Weights of a small contrastive audio-text model.
Data: trained on short read English sentences (LibriTTS-R), 26041 training examples.
Rows from block 5 of the audio encoder of a small contrastive audio-text model, named by matrix and row number. Each number is 128 + 24 x the weight over its row's rms, rounded and kept within 0 to 255. All counts start at 0.
After each channel's rows are labels from the 100 clips, of 14976, where the channel reaches its highest value: "responds to" is what is common among them; "loudest" is the band of the loudest frequency at the time of the peak. Only what is clearly more common there than usual is listed. The data: short read English sentences (LibriTTS-R).
# c30: last pointwise conv (encoder.blocks.5.c3.0.weight, 320x320x1), inputs 160-319

c30.207 [137 129 119 143 131 144 122  82  90 117  97 103 122 104 128 175 110 179 111 142 114 125 140  75 138  95 130 129 114  95 102  98 131 154 147 160  98 142  97 116 139 104 131 122 140 148 102 149 116 131 136 156 141 126 123 105 100 133 129 127 121 138 151 115 119 144 111 108 108 132 135 177 129 111 114 146 159  94 133 126 131 124 101 127 153 107 142 135 105 132  88 155 135 174 141 144 208 115  93 165 108 173 108  97  92 106 171 161 123 132 184 152 163 108 141 136  96 145 118 118  88 143 153 175 119 112 107 109 126 129 125 142 118 164 159 133 120  93 120  96 121 107 127 123 123 169 115 111 148  98 212 109 152 119 126 149 155 193 134 134]
responds to: the word "said"
loudest: 4000 to 8000 Hz

c30.60 [153 180 131 144 119 129 178 125 163 143 145 117 175 156 133 126 152 117 124 155 140 146 136 178 129 145 138 148 118 185 103  77 125 147 150 111  93 146 135 113 111 114 118  74 160 143 148 144 117 144 132 150 154 121 150 131 154 157  86 143 102 125 116 161 144 153 166 147 161 122 114 120 175 123 181 146  75 164 119 175 162 156 136 137 127 139 152 126 164 156 130 164 159 114 132 158 117 100 147 145 100 122 117  71  84  72 122 122 106  79 156 149 118 101 125 152  90 125 152 140 131 127 120  89  94 121 134 106 101  94 140 116 126 161 136 164 121 111 152 141 113  92 132 126 137 139 139 106 101 156 135 144 171 120 135 140 176 103 131 116]
responds to: the word "it"; the word "is"
loudest: 250 to 500 Hz

c30.17 [114 151 123 157 143 125 136 165 127 109 111 112 100 145 152 103 122 103 111 132 179  81  85 132 152 132 145 112 112  97 116 164 184 138 147 120 154 132 130 122 131 154  86  84 159 121 127 171 131 125 118 113 128  98  94 127 175 134 124  67 123 152 128 100 108 177 138 136 162 151 162 164 124 118 133 106 169 164  92 101 125  88 106 162  97 146 162 163 138  98 103 127 141 161 108  94 132 161 154 135 102 127 184  99 100 159 109 121 126 108 141 112 154 146 115 141 143 112 119 113 183 114 172 132  85 130  96 116 127 153 113 142 157 151 146 116 119 113 108 148 112 141 129 158 149 164 124 157 148 122  78 141 140 120 113 183 117 141 166 124]
responds to: the word "is"; the word "it"
loudest: 250 to 500 Hz

c30.284 [113 149 112 118 168  91 159 138 133 140 130 113 135 117 146 122 126 152 132 152 115  82 122 132 171 112 171 123 153 113  92 134 113 155 110 117 131 133 143 129  80 159 115  96 137 173  96 139 162 106  94 101 183 128 158 108 142 126 136 172 103 146 101  96  95 153  88 140  94 126 150 105 131 155 157 145 137 137 155 187 120  97 166  83 109 118 135 114 151 121 109 101 132  92  64  90 153 116 112 114 121 124 126 129 129  98 117 122 137  90 141  90 163 196 128 118  80 140 106  91 152 159 147 202  89 131 153 125 106 145 162 122 132 108 219 102 147 125 130 144  59 170 174 115 109 125 134 169 177 127 127 143 134 137  77 122 158 118 119 109]
responds to: the word "you"
loudest: 250 to 500 Hz

c30.232 [ 92 131 136 166 119 156 106 114 141 134 142 121  92 116 145 156 136 132 117 119 183  86 122 111 142  49 131 130 133 154 130 131 129  97 103 164 130 116 118  85 134 119 135 119 149 112 139 101 150 104 131 181 145 123 146 109 103 139 126 117 114 106  96 130 121 126 150 114 166 108 106 102  97 124 126 172 113  92 160 155 162 131 129 129  78 112 168 104 115 124 153 133  84 151 124 154 163 130 172 117  87 118  98 114 163 174  83 171  68 110 185 127 126 139 114 141 144 111  50 121 135 163  97 143 115 115 145 152 225 124 114 117 132  47 160 140 109 121 134 165 127  85 154 129 164 131 160 145 114 163 142 145 155 159 102 149  82  91 122 143]
responds to: the word "said"
loudest: 4000 to 8000 Hz

c30.239 [154 158 145 136  65 119 135 118 132 138 105  91 114 132 129 127 120 135 152 148 139 154 104 135  93 130  93 122  85 147 146 132 125 127 135 117 148 122  99 113 140 120 135 145 131 116 107 145 103 164 130 111 120 166 109 124 179 155 128 118 153 149 127 134 135 148 124 160 122 116 135 118 137 118 151 151 130 123 128  59 144 134 130 101 132 136 118  90 141 158 110 111 146 117 150 115 108 107 130 125 123  77 136 149 195 106  81 130 134 117 102 120 114  96 119 127 120 151 119 140 127 132 138 114 120 125 114 144 112 132 113 159 125 137 144 133 131 153 133 112 101 133 110 144 160 129 126 145  76 122 102 136 131 193 135 132 179 118 161 136]
responds to: the word "it"
loudest: 250 to 500 Hz

c30.75 [150 180 109 113 129 119 120 136 157 139 136 130 145 132 147  76 135 144 160 126  94 178 145 130 144 139 133 147  97 115 135 133 150 123 111  81 147 120 133 143 146 100 106 143 142 149 120  99 122 167 162 128 167 130 157 136 157 135 103 170 146 157 151  92 149 138 130 144 157 124 138 132 137 135 132 176 124 121 149 147 133 118 145 149 157 125 102 139 115 143 153 127 189 157 110 115 128  94 121 130 121 129 120 117 166 139 143 110 105 130 117 115 114 144 112 134 137 163 153  79 135 151 140 153 110 131  98 121  83 103 129 144 123 138 176 105 107 142  71 160 141 103 131 173 106  95 125 110 167 125 121 142 133 163 106 140 125 109 140 130]
responds to: the word "you"
loudest: 250 to 500 Hz

c30.14 [ 87 135 130 126 127 158 123 126 137 155 144  92 167 106 155 148  96 150  96 131 152 161 133 151 149 148 120 144 109 110 131 124 125 170 128 127 104 102 139 125 130 125 135 135 126 129 120 150 163 139  90 140 124 126 130 144 134 119 132  92 118 122 113  81 136 142 157 143  85 105  80 158 101 125 114 249 138  92 100 117 112 123 108 102 173 119 109 146 139 184 109 137  87 141 118 136 157 112 149 169  97 188 115 129 115 106 149 107 102 108 139 174 109  96 132 113 129 143 147 175 127 150 102 152 137 151 202 112 119 173 120 113 125 168 153 118 112 141 133 122 148 119 112 114 118 103 107 137 153 127 139  87 130  80 141 191 147 147 151 139]
responds to: the word "said"
loudest: 4000 to 8000 Hz

c30.149 [101 167 122 124 152 119 152 119  89 161 136 141  91 141 132  89 104 103 151 130 121  89 132 164 155 137 137 110 166 100 142 148 113 107 140 161 127 160 132 134 116 135 160 144 115 112 130 134 117 166  91 116 148 123 106  98 112 183 134 137 136 110 102 127 129 138 151 147 165 153 128 149 118 127 137 127 126 136 103 145 103 137 155 110 110 138 143  97 103 120 121 119 151 136 142 149 126 143 175 149 120 103 135 148 120  99 158  98 170  93 126 111  77 139 118 128 148 171  96 140 129 105 114 131 109 117 117 130  92 127  89 119  90 148 148 106 135 120 128 103 118 108  89 108 105 125 145 129  62 163  79  86 167 151 140 126 110 121 121 150]
responds to: the word "is"
loudest: 250 to 500 Hz

c30.294 [149 132 128 128 133 156 149 164 128 125 101 129 136  77 128 119 150 138 119 137 140 119 124 124 106 130 150  94 126 173 125 153 159 137 120 126  84 134 105 165 110 123 154 140 140 146 143 160 103 107 142 126 162 120  96 115  78 116 102 136 152 140  94  80  98 142 128 129 105 146 137 140 138 112 124 123 124 164 147 113 107 191 118 116 129 102 133 101 147 124 138  97 132 146 164 138 179  98 152 158  76 110  98  89 141  96 128 106  79 139 142  77 103 136 113 133 169 117  54 142 169 141 152 137 173 139 125 133 145 121 195 105 166 149 137 129 129 185 111 129 113 121 142 178 171 120 183 151 150  91  78 138  84 150 123 157  99 154 192 129]
responds to: the word "it"
loudest: 250 to 500 Hz

c30.313 [ 96 125 109 161 118 124 103 118 165 117 143 135 135 173 138  95 111  95 110 141 148 138 159  99 105 118 178  69 108  99 160 135  98 104 143 128  85 139 127 132 128 141 100 122 115 126 131 145 141 124 133 120  89  90 138 114 114 155 113 144 135 165 189 117 168 174 189 156 105 146 163 118 133 105 135 127 149 137 133 141 159 117  93 158  97 136 196 147 135 132 142 131 158 141 106 130  99 122 135 124 180 137  95 108 129 143 172 135 156 106 136 115  98 110 154 159 158 126 120 132 133 153 135 177  89 102 105 137 117 184 124 143 131 100 168 149 137 151 119 131 137  67 157 128 139 167 149 128 192 149 128 129 110 135 180 120 141 111 134  90]
responds to: the word "you"
loudest: 250 to 500 Hz

c30.125 [149 123 111 127 106 158 157 151 106 176 119 136 149 168 112 122 130 168 176 139 109 110 170  80 173 109 116 141  88 163 115 157 166 129 136 130 113 139 146 125 165 102 131 115 115 120 138 129 159 117  91 176 128 101  96  97 133 133  85 158  98 110 139 116  93 138 125 159 108  94 119 136 127 127 153 127 163  96 130  91 110 173 122 125  88 137 120 120 118 124 113 133 111 104 123 144 125 143 120 168  90 135 178 117 108 144 133  96  83  80 106 149 180 168 143 118 149  95 127 132 127 114 137 133 131  80 111 124 150 108 150 129 176 104 155 130 148 151 129 208  78 136 151  73 118 162 159 109 220  56 110 176 109 167 142 126 144 113 126 144]
responds to: the word "it"
loudest: 250 to 500 Hz

c30.72 [101 101 124 166 110 183 132 126 125 113 113 122 123 113 185 103  74 141 141 135  87 141 113 103 152 137 121 114 103 118  98 111 156 121 159 139 160 108 145 178 146 142  98 129 132 147 142 134 127 122 114 123 144 119 142 101 130 114 123 138 115 115 159 141 148 147 137 108 152 111  87 162 127 102 160 152 129 128 122 194 107 130 108 181  89 108 167 142  91 129 107 144 142 194 116 146 137 119 102 159 115 152 108 103 142 125 147 146 119 132 136 178 128 110 126  84  96 150 141 100 116 131 141 165 136  95  88  75 127 111 118 120  90 121 137 119 129 130 132 142 167 134 121 126 144 160 110 151 142 138 178 120 160  72 107 109 187 158 144 149]
responds to: the word "said"; the word "he"
loudest: 4000 to 8000 Hz

c30.162 [ 99  94  91 131 101 103 164 122  87 133 142 135 133 148 127  89  92 100 109 169 134 205 134 122 118 110 138 120 113 115 134 118 136 171 115 150 144 121  85 118 124 148 143 140 187 227  95  97 121 111 102 110 126 107 127 111 125 155 151 123 106 116 167 125 135 113 123 122 131 122 145 114 159  91 137 128  91 144 133 139  93 152  79 158 105 152 131 133 161 126 103 168 126 124 164 162 113 106 122 109 146 123  96 112 131 126 125 142  96 111 124 131 138 112 154 108 179 107 150 130 129 123  97 125  70 131 131  96 139 131 144 134 155 120 155 120 132 123 124 122 127 127 135 134  91 105 144 115 102  95 143 143 121 168 115 111 140 134  99 163]
responds to: the word "you"
loudest: 250 to 500 Hz

c30.157 [ 90 110 153 180 121 126 118 136 114 103  93 110 126 106 153 153 105 139 163 116 176 122  93 108 147 152 128 125 114  96 161 120 116 138 129 128 172 161 174 166 139 121 143 146 115 128 112 191 182 127 137 105 124 148 153 134 102 144 122 126 111 126 156  91 130 124 102 148 136 110 129  91 125 145 144  94 115 107 100 115  90 115 142 155 197 148 173 139 131 130  97 118 116 128 120  82 154 120 164 148 100 154 142 133 120 115 118 121 130 152 121  93 161 122 152 149 117 125 111 103 103 143 116 151 122  94 103 132 108 121 141 115  87 150 134 105  83 143 118  98 171 128 105 101 145 142 147  62  98 115 143 101 122 131 141 115 134 125 147 159]
responds to: the word "you"
loudest: 250 to 500 Hz

c30.165 [125 124 140 112  87 165 143 140 104 137  81 162 143 179 116 101 121  99 103 116 167 144 142 145  83 130 147 125 116 147 121 107 133 131 111  99 153 127 113 116 116 120 146 145 101 162 154  98  80 135 149 104 139 109 143 151 147 127 112  74 129 149 148 113  89 116 111 115 137 151 110 141  97 127 122 134 146 112 114 141 156 140 148 181 116  95 128 141 175 156 166 136 132  86 131 135 156 115 119 116 139 135 156 117 126 112 102  82  95  94 175 142 142 160 122 142  93 145 127 153 122 118 122 156 138 150 150 129  68 113 127  86  99 131 100 124 148 108 141 144 156 134  92 154 163 129 112 147 144 190 152 150 117 150 127 191 105 142 110 162]
responds to: the word "you"; the word "was"
loudest: 250 to 500 Hz

c30.306 [141 117 103 161 154 112 133 122  94  95 144 173 146 145 150  71 140 184 140 130 138 165 136 147 133 134 131 155 120 141 123 120 132 150 110 153 161 133 147 149  81 151  76 134 133 113 131 121 126 136 148  92 118 107 145 117 147 112  99 171 130 102 195 109 199 119 133 157 156 140  93 120 124 114 159 128 169 167 122 132 153 174  95  97 155 112 161 134 118 193 111 158 159 129  88 120 149 135 124 134 143 158 105 127 119 159 148 162 121 109 128 158 159 155  86 131 160 108 137  84 123 170 107 153 128 144 104 132 181 131 145 113 112 130 111 122 139 124 146 113 118 101 104 180 102 147 116 127 159 122 120 148 146 161  79 127 178 124 149  88]
responds to: the word "you"; the word "what"
loudest: 250 to 500 Hz