Weights of a small contrastive audio-text model.
Model: 6.3M parameters, waveform 16khz input, encoder arch ecapa_tdnn, encoder norm groupnorm, encoder activation relu6, encoder depths [8], encoder widths [320], text encoder width 192, text encoder layers 6, text encoder norm rmsnorm, text encoder activation gelu.
Data: 26041 training examples, 76.2 epochs.
Rows from block 3 of the audio encoder of a small contrastive audio-text model, named by matrix and row number. Each number is 500 + 50 x the weight over its row's rms, rounded and kept within 0 to 999. All counts start at 0. Numbers have three digits each.
After each channel's rows are labels from the 100 clips, of 14976, where the channel reaches its highest value: "responds to" is what is common among them. Only what is clearly more common there than usual is listed. The data: short read English sentences (LibriTTS-R). In brackets: how many of the 100, against the usual share in percent.
# c30: last pointwise conv (encoder.blocks.3.c3.0.weight, 320x320x1), inputs 214-319

c30.125:551560489431432432538544504519477561542469471542532479478504467483467552512509486499500507475541466466519450582439541464450492452527417498519485517484458493519519523486509501510471575492525547479502480586550526521558524419545537446515539588539570415459418502435530476516482569517522473514434540503540440420531472452558
responds to: the word "the" (69 vs 25.1)

c30.231:498478562468498650472536606447522505503481498528572553504491480434536487545543442413457420532500484442473508539404492470526541549660557485525558533477503531654466567455540593534518506471514412504470514515570476495524464557437411408519442616564542520512435565432441515503479558449454476480470535454478505548544482472426
responds to: the word "he" (69 vs 10.9)

c30.109:565545465507580574496460400458537490502415497434542558510434421513472482624557518502408439477497468541494405432470462561484464448422451508507512502487436406517555475539500481450548524476489470408530474512394537525516480583490433488596408413450411439505429426475524454496539513503514458409482497483470487428446479484476
responds to: the word "is" (56 vs 8.3); the word "it" (39 vs 12.4)

c30.25:546469449542504490478521459421500490482460567490428546481485483522542492476571491452457449490574467472486583533463426548503466441567481484518446429544458503545455496427523524527568504570420440545395541455509474552463456517487491477536528630500375553502506515556457479514511571446485605575517617537501541533474433524481
responds to: the word "you" (48 vs 14.9)

c30.253:530420509587491451477535457412477463537567482475490484553556532563557458504444490515609426434532616543496610506428524479413497463498510564458463525548535405429478536545574509488588422460515502519446509460520471568451494454496523503510446489443537430556524497449464410558441553501585422503440515556446463540492606492531
responds to: the word "and" (30 vs 10.4)

c30.318:555502485489536445448454545540462395450514501507490523425426435471616448524456451485521480562386554563474495541526483461540455400477467494536454525580464528488589483548456535467485434589444452409532495556420513447528520460439506521527582721495441572494365484582430492479466431523501503521498459517549538517464480521427
responds to: the word "to" (32 vs 14.3)

c30.148:473422457483450428516407541614532482512449499511475558570521440532449509466456455493624528460446552404614553502564612532515537465531519425522616549452527502568510497538556603497584556515507582440440486448553519497450569416437621410527493526517409540557595498493497387436511431468534485613528418474417520520465461475467
responds to: the word "they" (29 vs 3.5)

c30.117:515536467491500471555479456510545521559372475402503428533596495486414549482458479446491405581560494487473474446489476574429530483436545513547548565426474471470546536583545481427494449470494575540469609456506455517572518537504550487532528577495536472486476461527543502508489517465646563501542501561456488381538448517493
responds to: the word "they" (36 vs 3.5)

c30.299:487448479550508517496440427531450508577501449476633500589542488632590490473616516489548511526430508480498448452451577496491474508470515546540473574513551460557528537431527497523456564521520530555545506603457423433592463550508434601538508622597543572595543463553492563435466506446596510386673447555401432573542459555402
responds to: the word "what" (26 vs 5.2)

c30.113:458442465530482387477572443488533456503558443516502480492486555445396529520466511529445499599522577511517462493387494472454522474505460534446573525594517466444561483549541545550471451473510469399513520568554479525445517503486495503508571499530539548489556456465447403551435407610456460579463508524572466511527529491408
responds to: the word "and" (42 vs 10.4)

c30.0:470530424548485546436381488442582453442598541531490507457467464421514490496450461537543543524543444528567513522541575531576540581536473551478577582566506600539510513467396540528473560500472506506585384442587506544475536454476502529477379498514436527489586474440479506495495526426434567373537502442543579493486481493485
responds to: the word "me" (28 vs 4.9)

c30.93:559591516547577530496497505508487577445504489519518429514526466533571493540471498507451500470481539526557476467529581479540550621535547481509570528532450526623407487550484441496476497563461446544498559603482476533489502520452496434586502636637512504554446547475524565484540535497478514374540499513500531397548429498468
responds to: the word "he" (41 vs 10.9)

c30.152:475477534586426565520648406600536504395539483457433638469421542516474528597548457453486470507482573499466574551541591465463431497564523459479474441511566529548524551497519515545521457453519485495508529493530592486518571442548544521534405461489530462484497562445513485472512499488504542505457459483449450505567498485513
responds to: the word "he" (43 vs 10.9)

c30.47:507508496471513620610488531558479505526484517395508516582526509485494496475579478570464578513452521532435452477499472580468440494486528518478497390521490500499460458474501515575489457465558522578485556493406366538457496508506454540427440491555437502449491467462504458497516485541398517598454472554558534407505469524630
responds to: the word "i" (41 vs 18.1)

c30.66:488485518577595544460536410551534631538571522474534405475517412501542467551514495464513504486514428455508500560600569498425427554455491544525417488471455512505448550455480517478486569466426507550493607591476496454488500506557478425477492546537454467471531512498443439558492477505534480417497499512494481477505435566544
responds to: the word "how" (43 vs 1.9)

c30.88:550496535538548550455568514519450416504414486466533485495568499504515572529519505475551470512501477510459439561527512467477485488503473545508459560504545538414463479504552532479517564644482458499554578525465486399436504467491441499458563530550505443528466485548467495561457525457438487509499474433440618527517607581567
responds to: the word "to" (58 vs 14.3)

c30.101:490449508615523510486483627525605539544538520493569508502517415604506471472571426541483481483493462529454584381525362511573544499594441502532500490487519459510523498433411667459475489531579510544508482453485590461463468508505458527528502520459461551555531492558471613486494547436508478542327451566461509452522492503427
responds to: the word "what" (32 vs 5.2)

c30.179:544528572472488473579552529500540497481503525542500458555462571524534556522473545576513515499602518576510470450420547532518442491485479421513404605543432480495500602637404482506466419499474511493436497504603494445393553407507568536596475388583456460455484477595430495432534452513530540560589458483490524488565545436506
responds to: the word "they" (25 vs 3.5)

c30.214:382520515449450455454559595397520518504481448457523489509472508617530451467531533477479431508457575504544484677514563530570560500517447462530476470518387500519566431456485506461533517417512572524487476605457443483521459485520476449517440568516511556433499502560445493421515435439496500503450500504491511568545492480463
responds to: the word "to" (36 vs 14.3)

c30.170:494492457550460487438535491516435454472464505530528522490533530525510458444515514472537453592561533497436528485511484550525528573468474497449515475502525497511506414392427611493461465550473470494560535542585446594556536493491464391596559489442508532599442589414471507388503460583497555464448497514486490530451497425466
responds to: the word "what" (25 vs 5.2)

c30.39:511452459552459432457483503524409579484443473528496518475453521551459468447508527543425450432538504489483491577491618444480427588496471520524569514513531454512549511553572633579579556561409571480583478482543446549466470508499431444498442515540479448518500458568506458504531453541505564561522564475568453516427384479539
responds to: the word "i" (80 vs 18.1)

c30.228:434527467550594534560552485606459498513464436622435606531519531511490562475499587533399618542541525499548466483534593480576421514478590522505520579521458437519534547495571461517548534533504495460460554477589474476508476560487541535523443568497564487597501493493525491507493393436406445519506509533518478517511486514529
responds to: the word "and" (30 vs 10.4)

c30.150:426502547579546477412526519500522504526518503475588527460468472374431565474504479471526494532492498553479476460499525496559506496525493476451451596525515563569532533489512522540473485468500463427486538521425557482610464531507488441529450562534521487438477529499462482458537467537497508568517568532565486424573540456436
responds to: the word "to" (59 vs 14.3)

c30.91:454489518439539523430509591470447453635530576579458472452505482480425487528497487483510484484430509445508501468444476459448547524480476429548520498526461505513549512564468494526569442567498529443525509402493451538455533500510491594506481436531559535444490446534510488481522446439470532440483424578500516528584484525636
responds to: the word "i" (75 vs 18.1); the word "was" (27 vs 9.6)

c30.95:480480568608495598470490473506559509519524531381526511486529560551517519563558383504470480541513476516482561412496498496438580504486531507404513513495532453527557589467526628488460504523512435586526437508486553483490510476517471511653563599514477418422491502471495502489469441529519526501541520493516538492553351538423
responds to: the word "how" (28 vs 1.9)

c30.264:475515539509475463572522493485499422434410440509484507476512485517471501542516497396507516538521480546492562414441513416538481445526494481483482454573483518555479478426563468492445504550458496475447537578458498510525415518484434504479495590542560436530485486386473520522486407502453531639471522496486481447561456566573
responds to: the word "he" (74 vs 10.9)

c30.5:484468546553488457504481395543469521509576473484475503552529543525545414420472551484537432565480524487454435491452587458429518529481479458552475508472548535502486520563472594487584539477482400516503407596449522505508508511510526532478418591493488415525451499444488501504470558505483416676541466593514469388460573518515
responds to: the word "i" (77 vs 18.1)

c30.1:599507517561515546522498523586553502486488542455433516480528525490485521523443451600454495535508579477525424543463550513535544576536504441416490451521453452426439559440560525460439493543477551392539472484483545601514542538504492456543477486463479570593641551498571568473528475516454607552533411503511529407521475474438
responds to: the word "is" (42 vs 8.3)

c30.11:463418512457483523493489574504525615495503464508449531456459510419591481472497503535477454558480443410534503536470605405571534517521577501517517493492504490501475562501609446490481565508497455466425492426523512482507589462463474558639513488477475501440463431437513453338558394602571449567552486486492534521420487428500
responds to: the word "is" (38 vs 8.3); the word "it" (34 vs 12.4)

c30.291:542507518486556586417532503580487515457569554469515434372493424513430479500494494544528477549455566527482520550503482429548469479492547451513493558456528605502553457560595490541523492525418538547563413501575556545492503465426456518581428480412423489446401449476497498479571463557522507503562552560501492455446365492500
responds to: the word "is" (42 vs 8.3)

c30.316:441482510512584543482415495457565459590569435542517466489492456496559491517510462471445550446530474532459458495494457549556551435458439465569436485521559544497503455521505463523488546613442626506476490598489492500524490498460505483470564620450503423490492556576488484544353563562459486550466473349567464496508534509608
responds to: the word "to" (34 vs 14.3)

c30.37:471475511504568494598511499440560417531574458446461475411480453539461423540415567495459534576444482517485576498488575411510453503489451546560486530509515547508599461529518557539481512522472470392488591536517436515483469505453559559528513545489504532527530536509523578525577421492463446528556472650496478385490523522474
responds to: the word "they" (37 vs 3.5)

c30.128:512496496497471403511478419567525542543498489490488492444527561485584466468537361498454527552442518508482381631433553514426461553515488422485519497597544417501556569474507524552489429398546491563552558434448467421510457492466493475418584412423441455446564483479486508462523405503524471440515531500560478561478492468445
responds to: the word "what" (47 vs 5.2)

c30.55:502534463493482547597396491504454502476421433478467491575522481428452519580579486472540552490558516472470457566462395522606491511450474508606534582456580460474471480432418458523494463424476490590436549508502410435517508524502557551372486493516488481487506515535551588464484466405381501573594562440535463547488479447527
responds to: the word "i" (42 vs 18.1)

c30.222:559515399459514493471513478470533483539430473522543491433496442538549530533489428500459484482437533486474571440520424514514506376451504483476533463450526480490579513446606550460551353367469492486574509542498493488524493474442478440452622591588503409535542581508431464447539488464434511508511603586465444543417524510541
responds to: the word "to" (38 vs 14.3)

c30.281:500523580512537511471490504549479350441527537432444476468475502409598542508436526580509466512476488473476457683447547542541469525565465531490450535491558422480498502583529487460486505486555404510448433503446584555523524493506516472555467460490540518481519413471514434529482511535547551436546488510445463391561490489493
responds to: the word "and" (27 vs 10.4)

c30.242:534550440571506466473544517490529571596430519551511527545523468527426551520425449524582478510447492562471566498527498539563453450542523513344475460605509480561440597517464440424442535426475414522520509515489527528438486457531575488525539652601510538522478460498461553571489427418462504445435494487583538414539619463462
responds to: the word "he" (45 vs 10.9)

c30.24:551564466406494496501479546454504410524468601500509475458510514533394553639519418483479557447455541510515477504457556522502529461543506511531461518475518495532484452480558466490456397416491492682500508531541489416479499493532507698536534558465437429446516500514532542458508422456471498510446518437481456412546515490516
responds to: the word "chapter" (37 vs 0.5)

c30.178:537488469568534603605543523556486528524487592489382538552611518547496513532399483484490493565511504606440472520578483616471446452530614493557521525493478485555430451517480516510507481518579476530490532581474412462498551513493507514473499502471481529454521630515620492526482609556452488559516501439463441472583468432479
responds to: the word "that" (44 vs 7.2)

c30.68:442525555475552530526535464457561531507464465433500592509457476422530523433566534517512457445543351556565534516494480606559488476540503554531446563494611595598457497522422464465466495488469406575579478483529435532474406528521431522623414534524502552522529464505506414530442494526527524538547495437525527450532533498453
responds to: the word "is" (42 vs 8.3)

c30.73:494455573466535463492429407495530511437455611478491494419501498438503578451464504469477542532517515464442534447562484588499500474529525460546482544467462498459423459447509479576445537532413557528496459592428422506574449480557499461517505518510603531521472531524502527454479409499490568468601482422571535591448438504476
responds to: the word "me" (41 vs 4.9); the word "mr" (26 vs 1.3)

c30.208:472489469521360605569412526475597507489556465474468515498540500464570498551421472467478491577443428394456481484433517436418541511400502420550496517555507428546505491477510593442564521568492433512475406484517593628458489500492503488513518500423501583557498455551500403487534473520465455456498444497396429562524425440612
responds to: the word "what" (27 vs 5.2)

c30.288:487536459511573529469610536494518492564484538522466511478465531551513475434424516479466511549514511503513502400413421439509471450443484447546471536578519436648582522526511481401442465584479465591540511550473502537481571548526477446457549513624533671511483521515590559518462444484476489461581591432461473551416460489422
responds to: the word "the" (57 vs 25.1)

c30.173:522534439473513395494499539531443401554475543536545507537510498603539498593472434503492459489544478508460452535496477493497446493487489503539467524501546476513412561531491520527479492475487492437517483434536397508457417502436611488604537454394419485469499472553485459511473426408503624607532597525457537450491457432400
responds to: the word "you" (49 vs 14.9)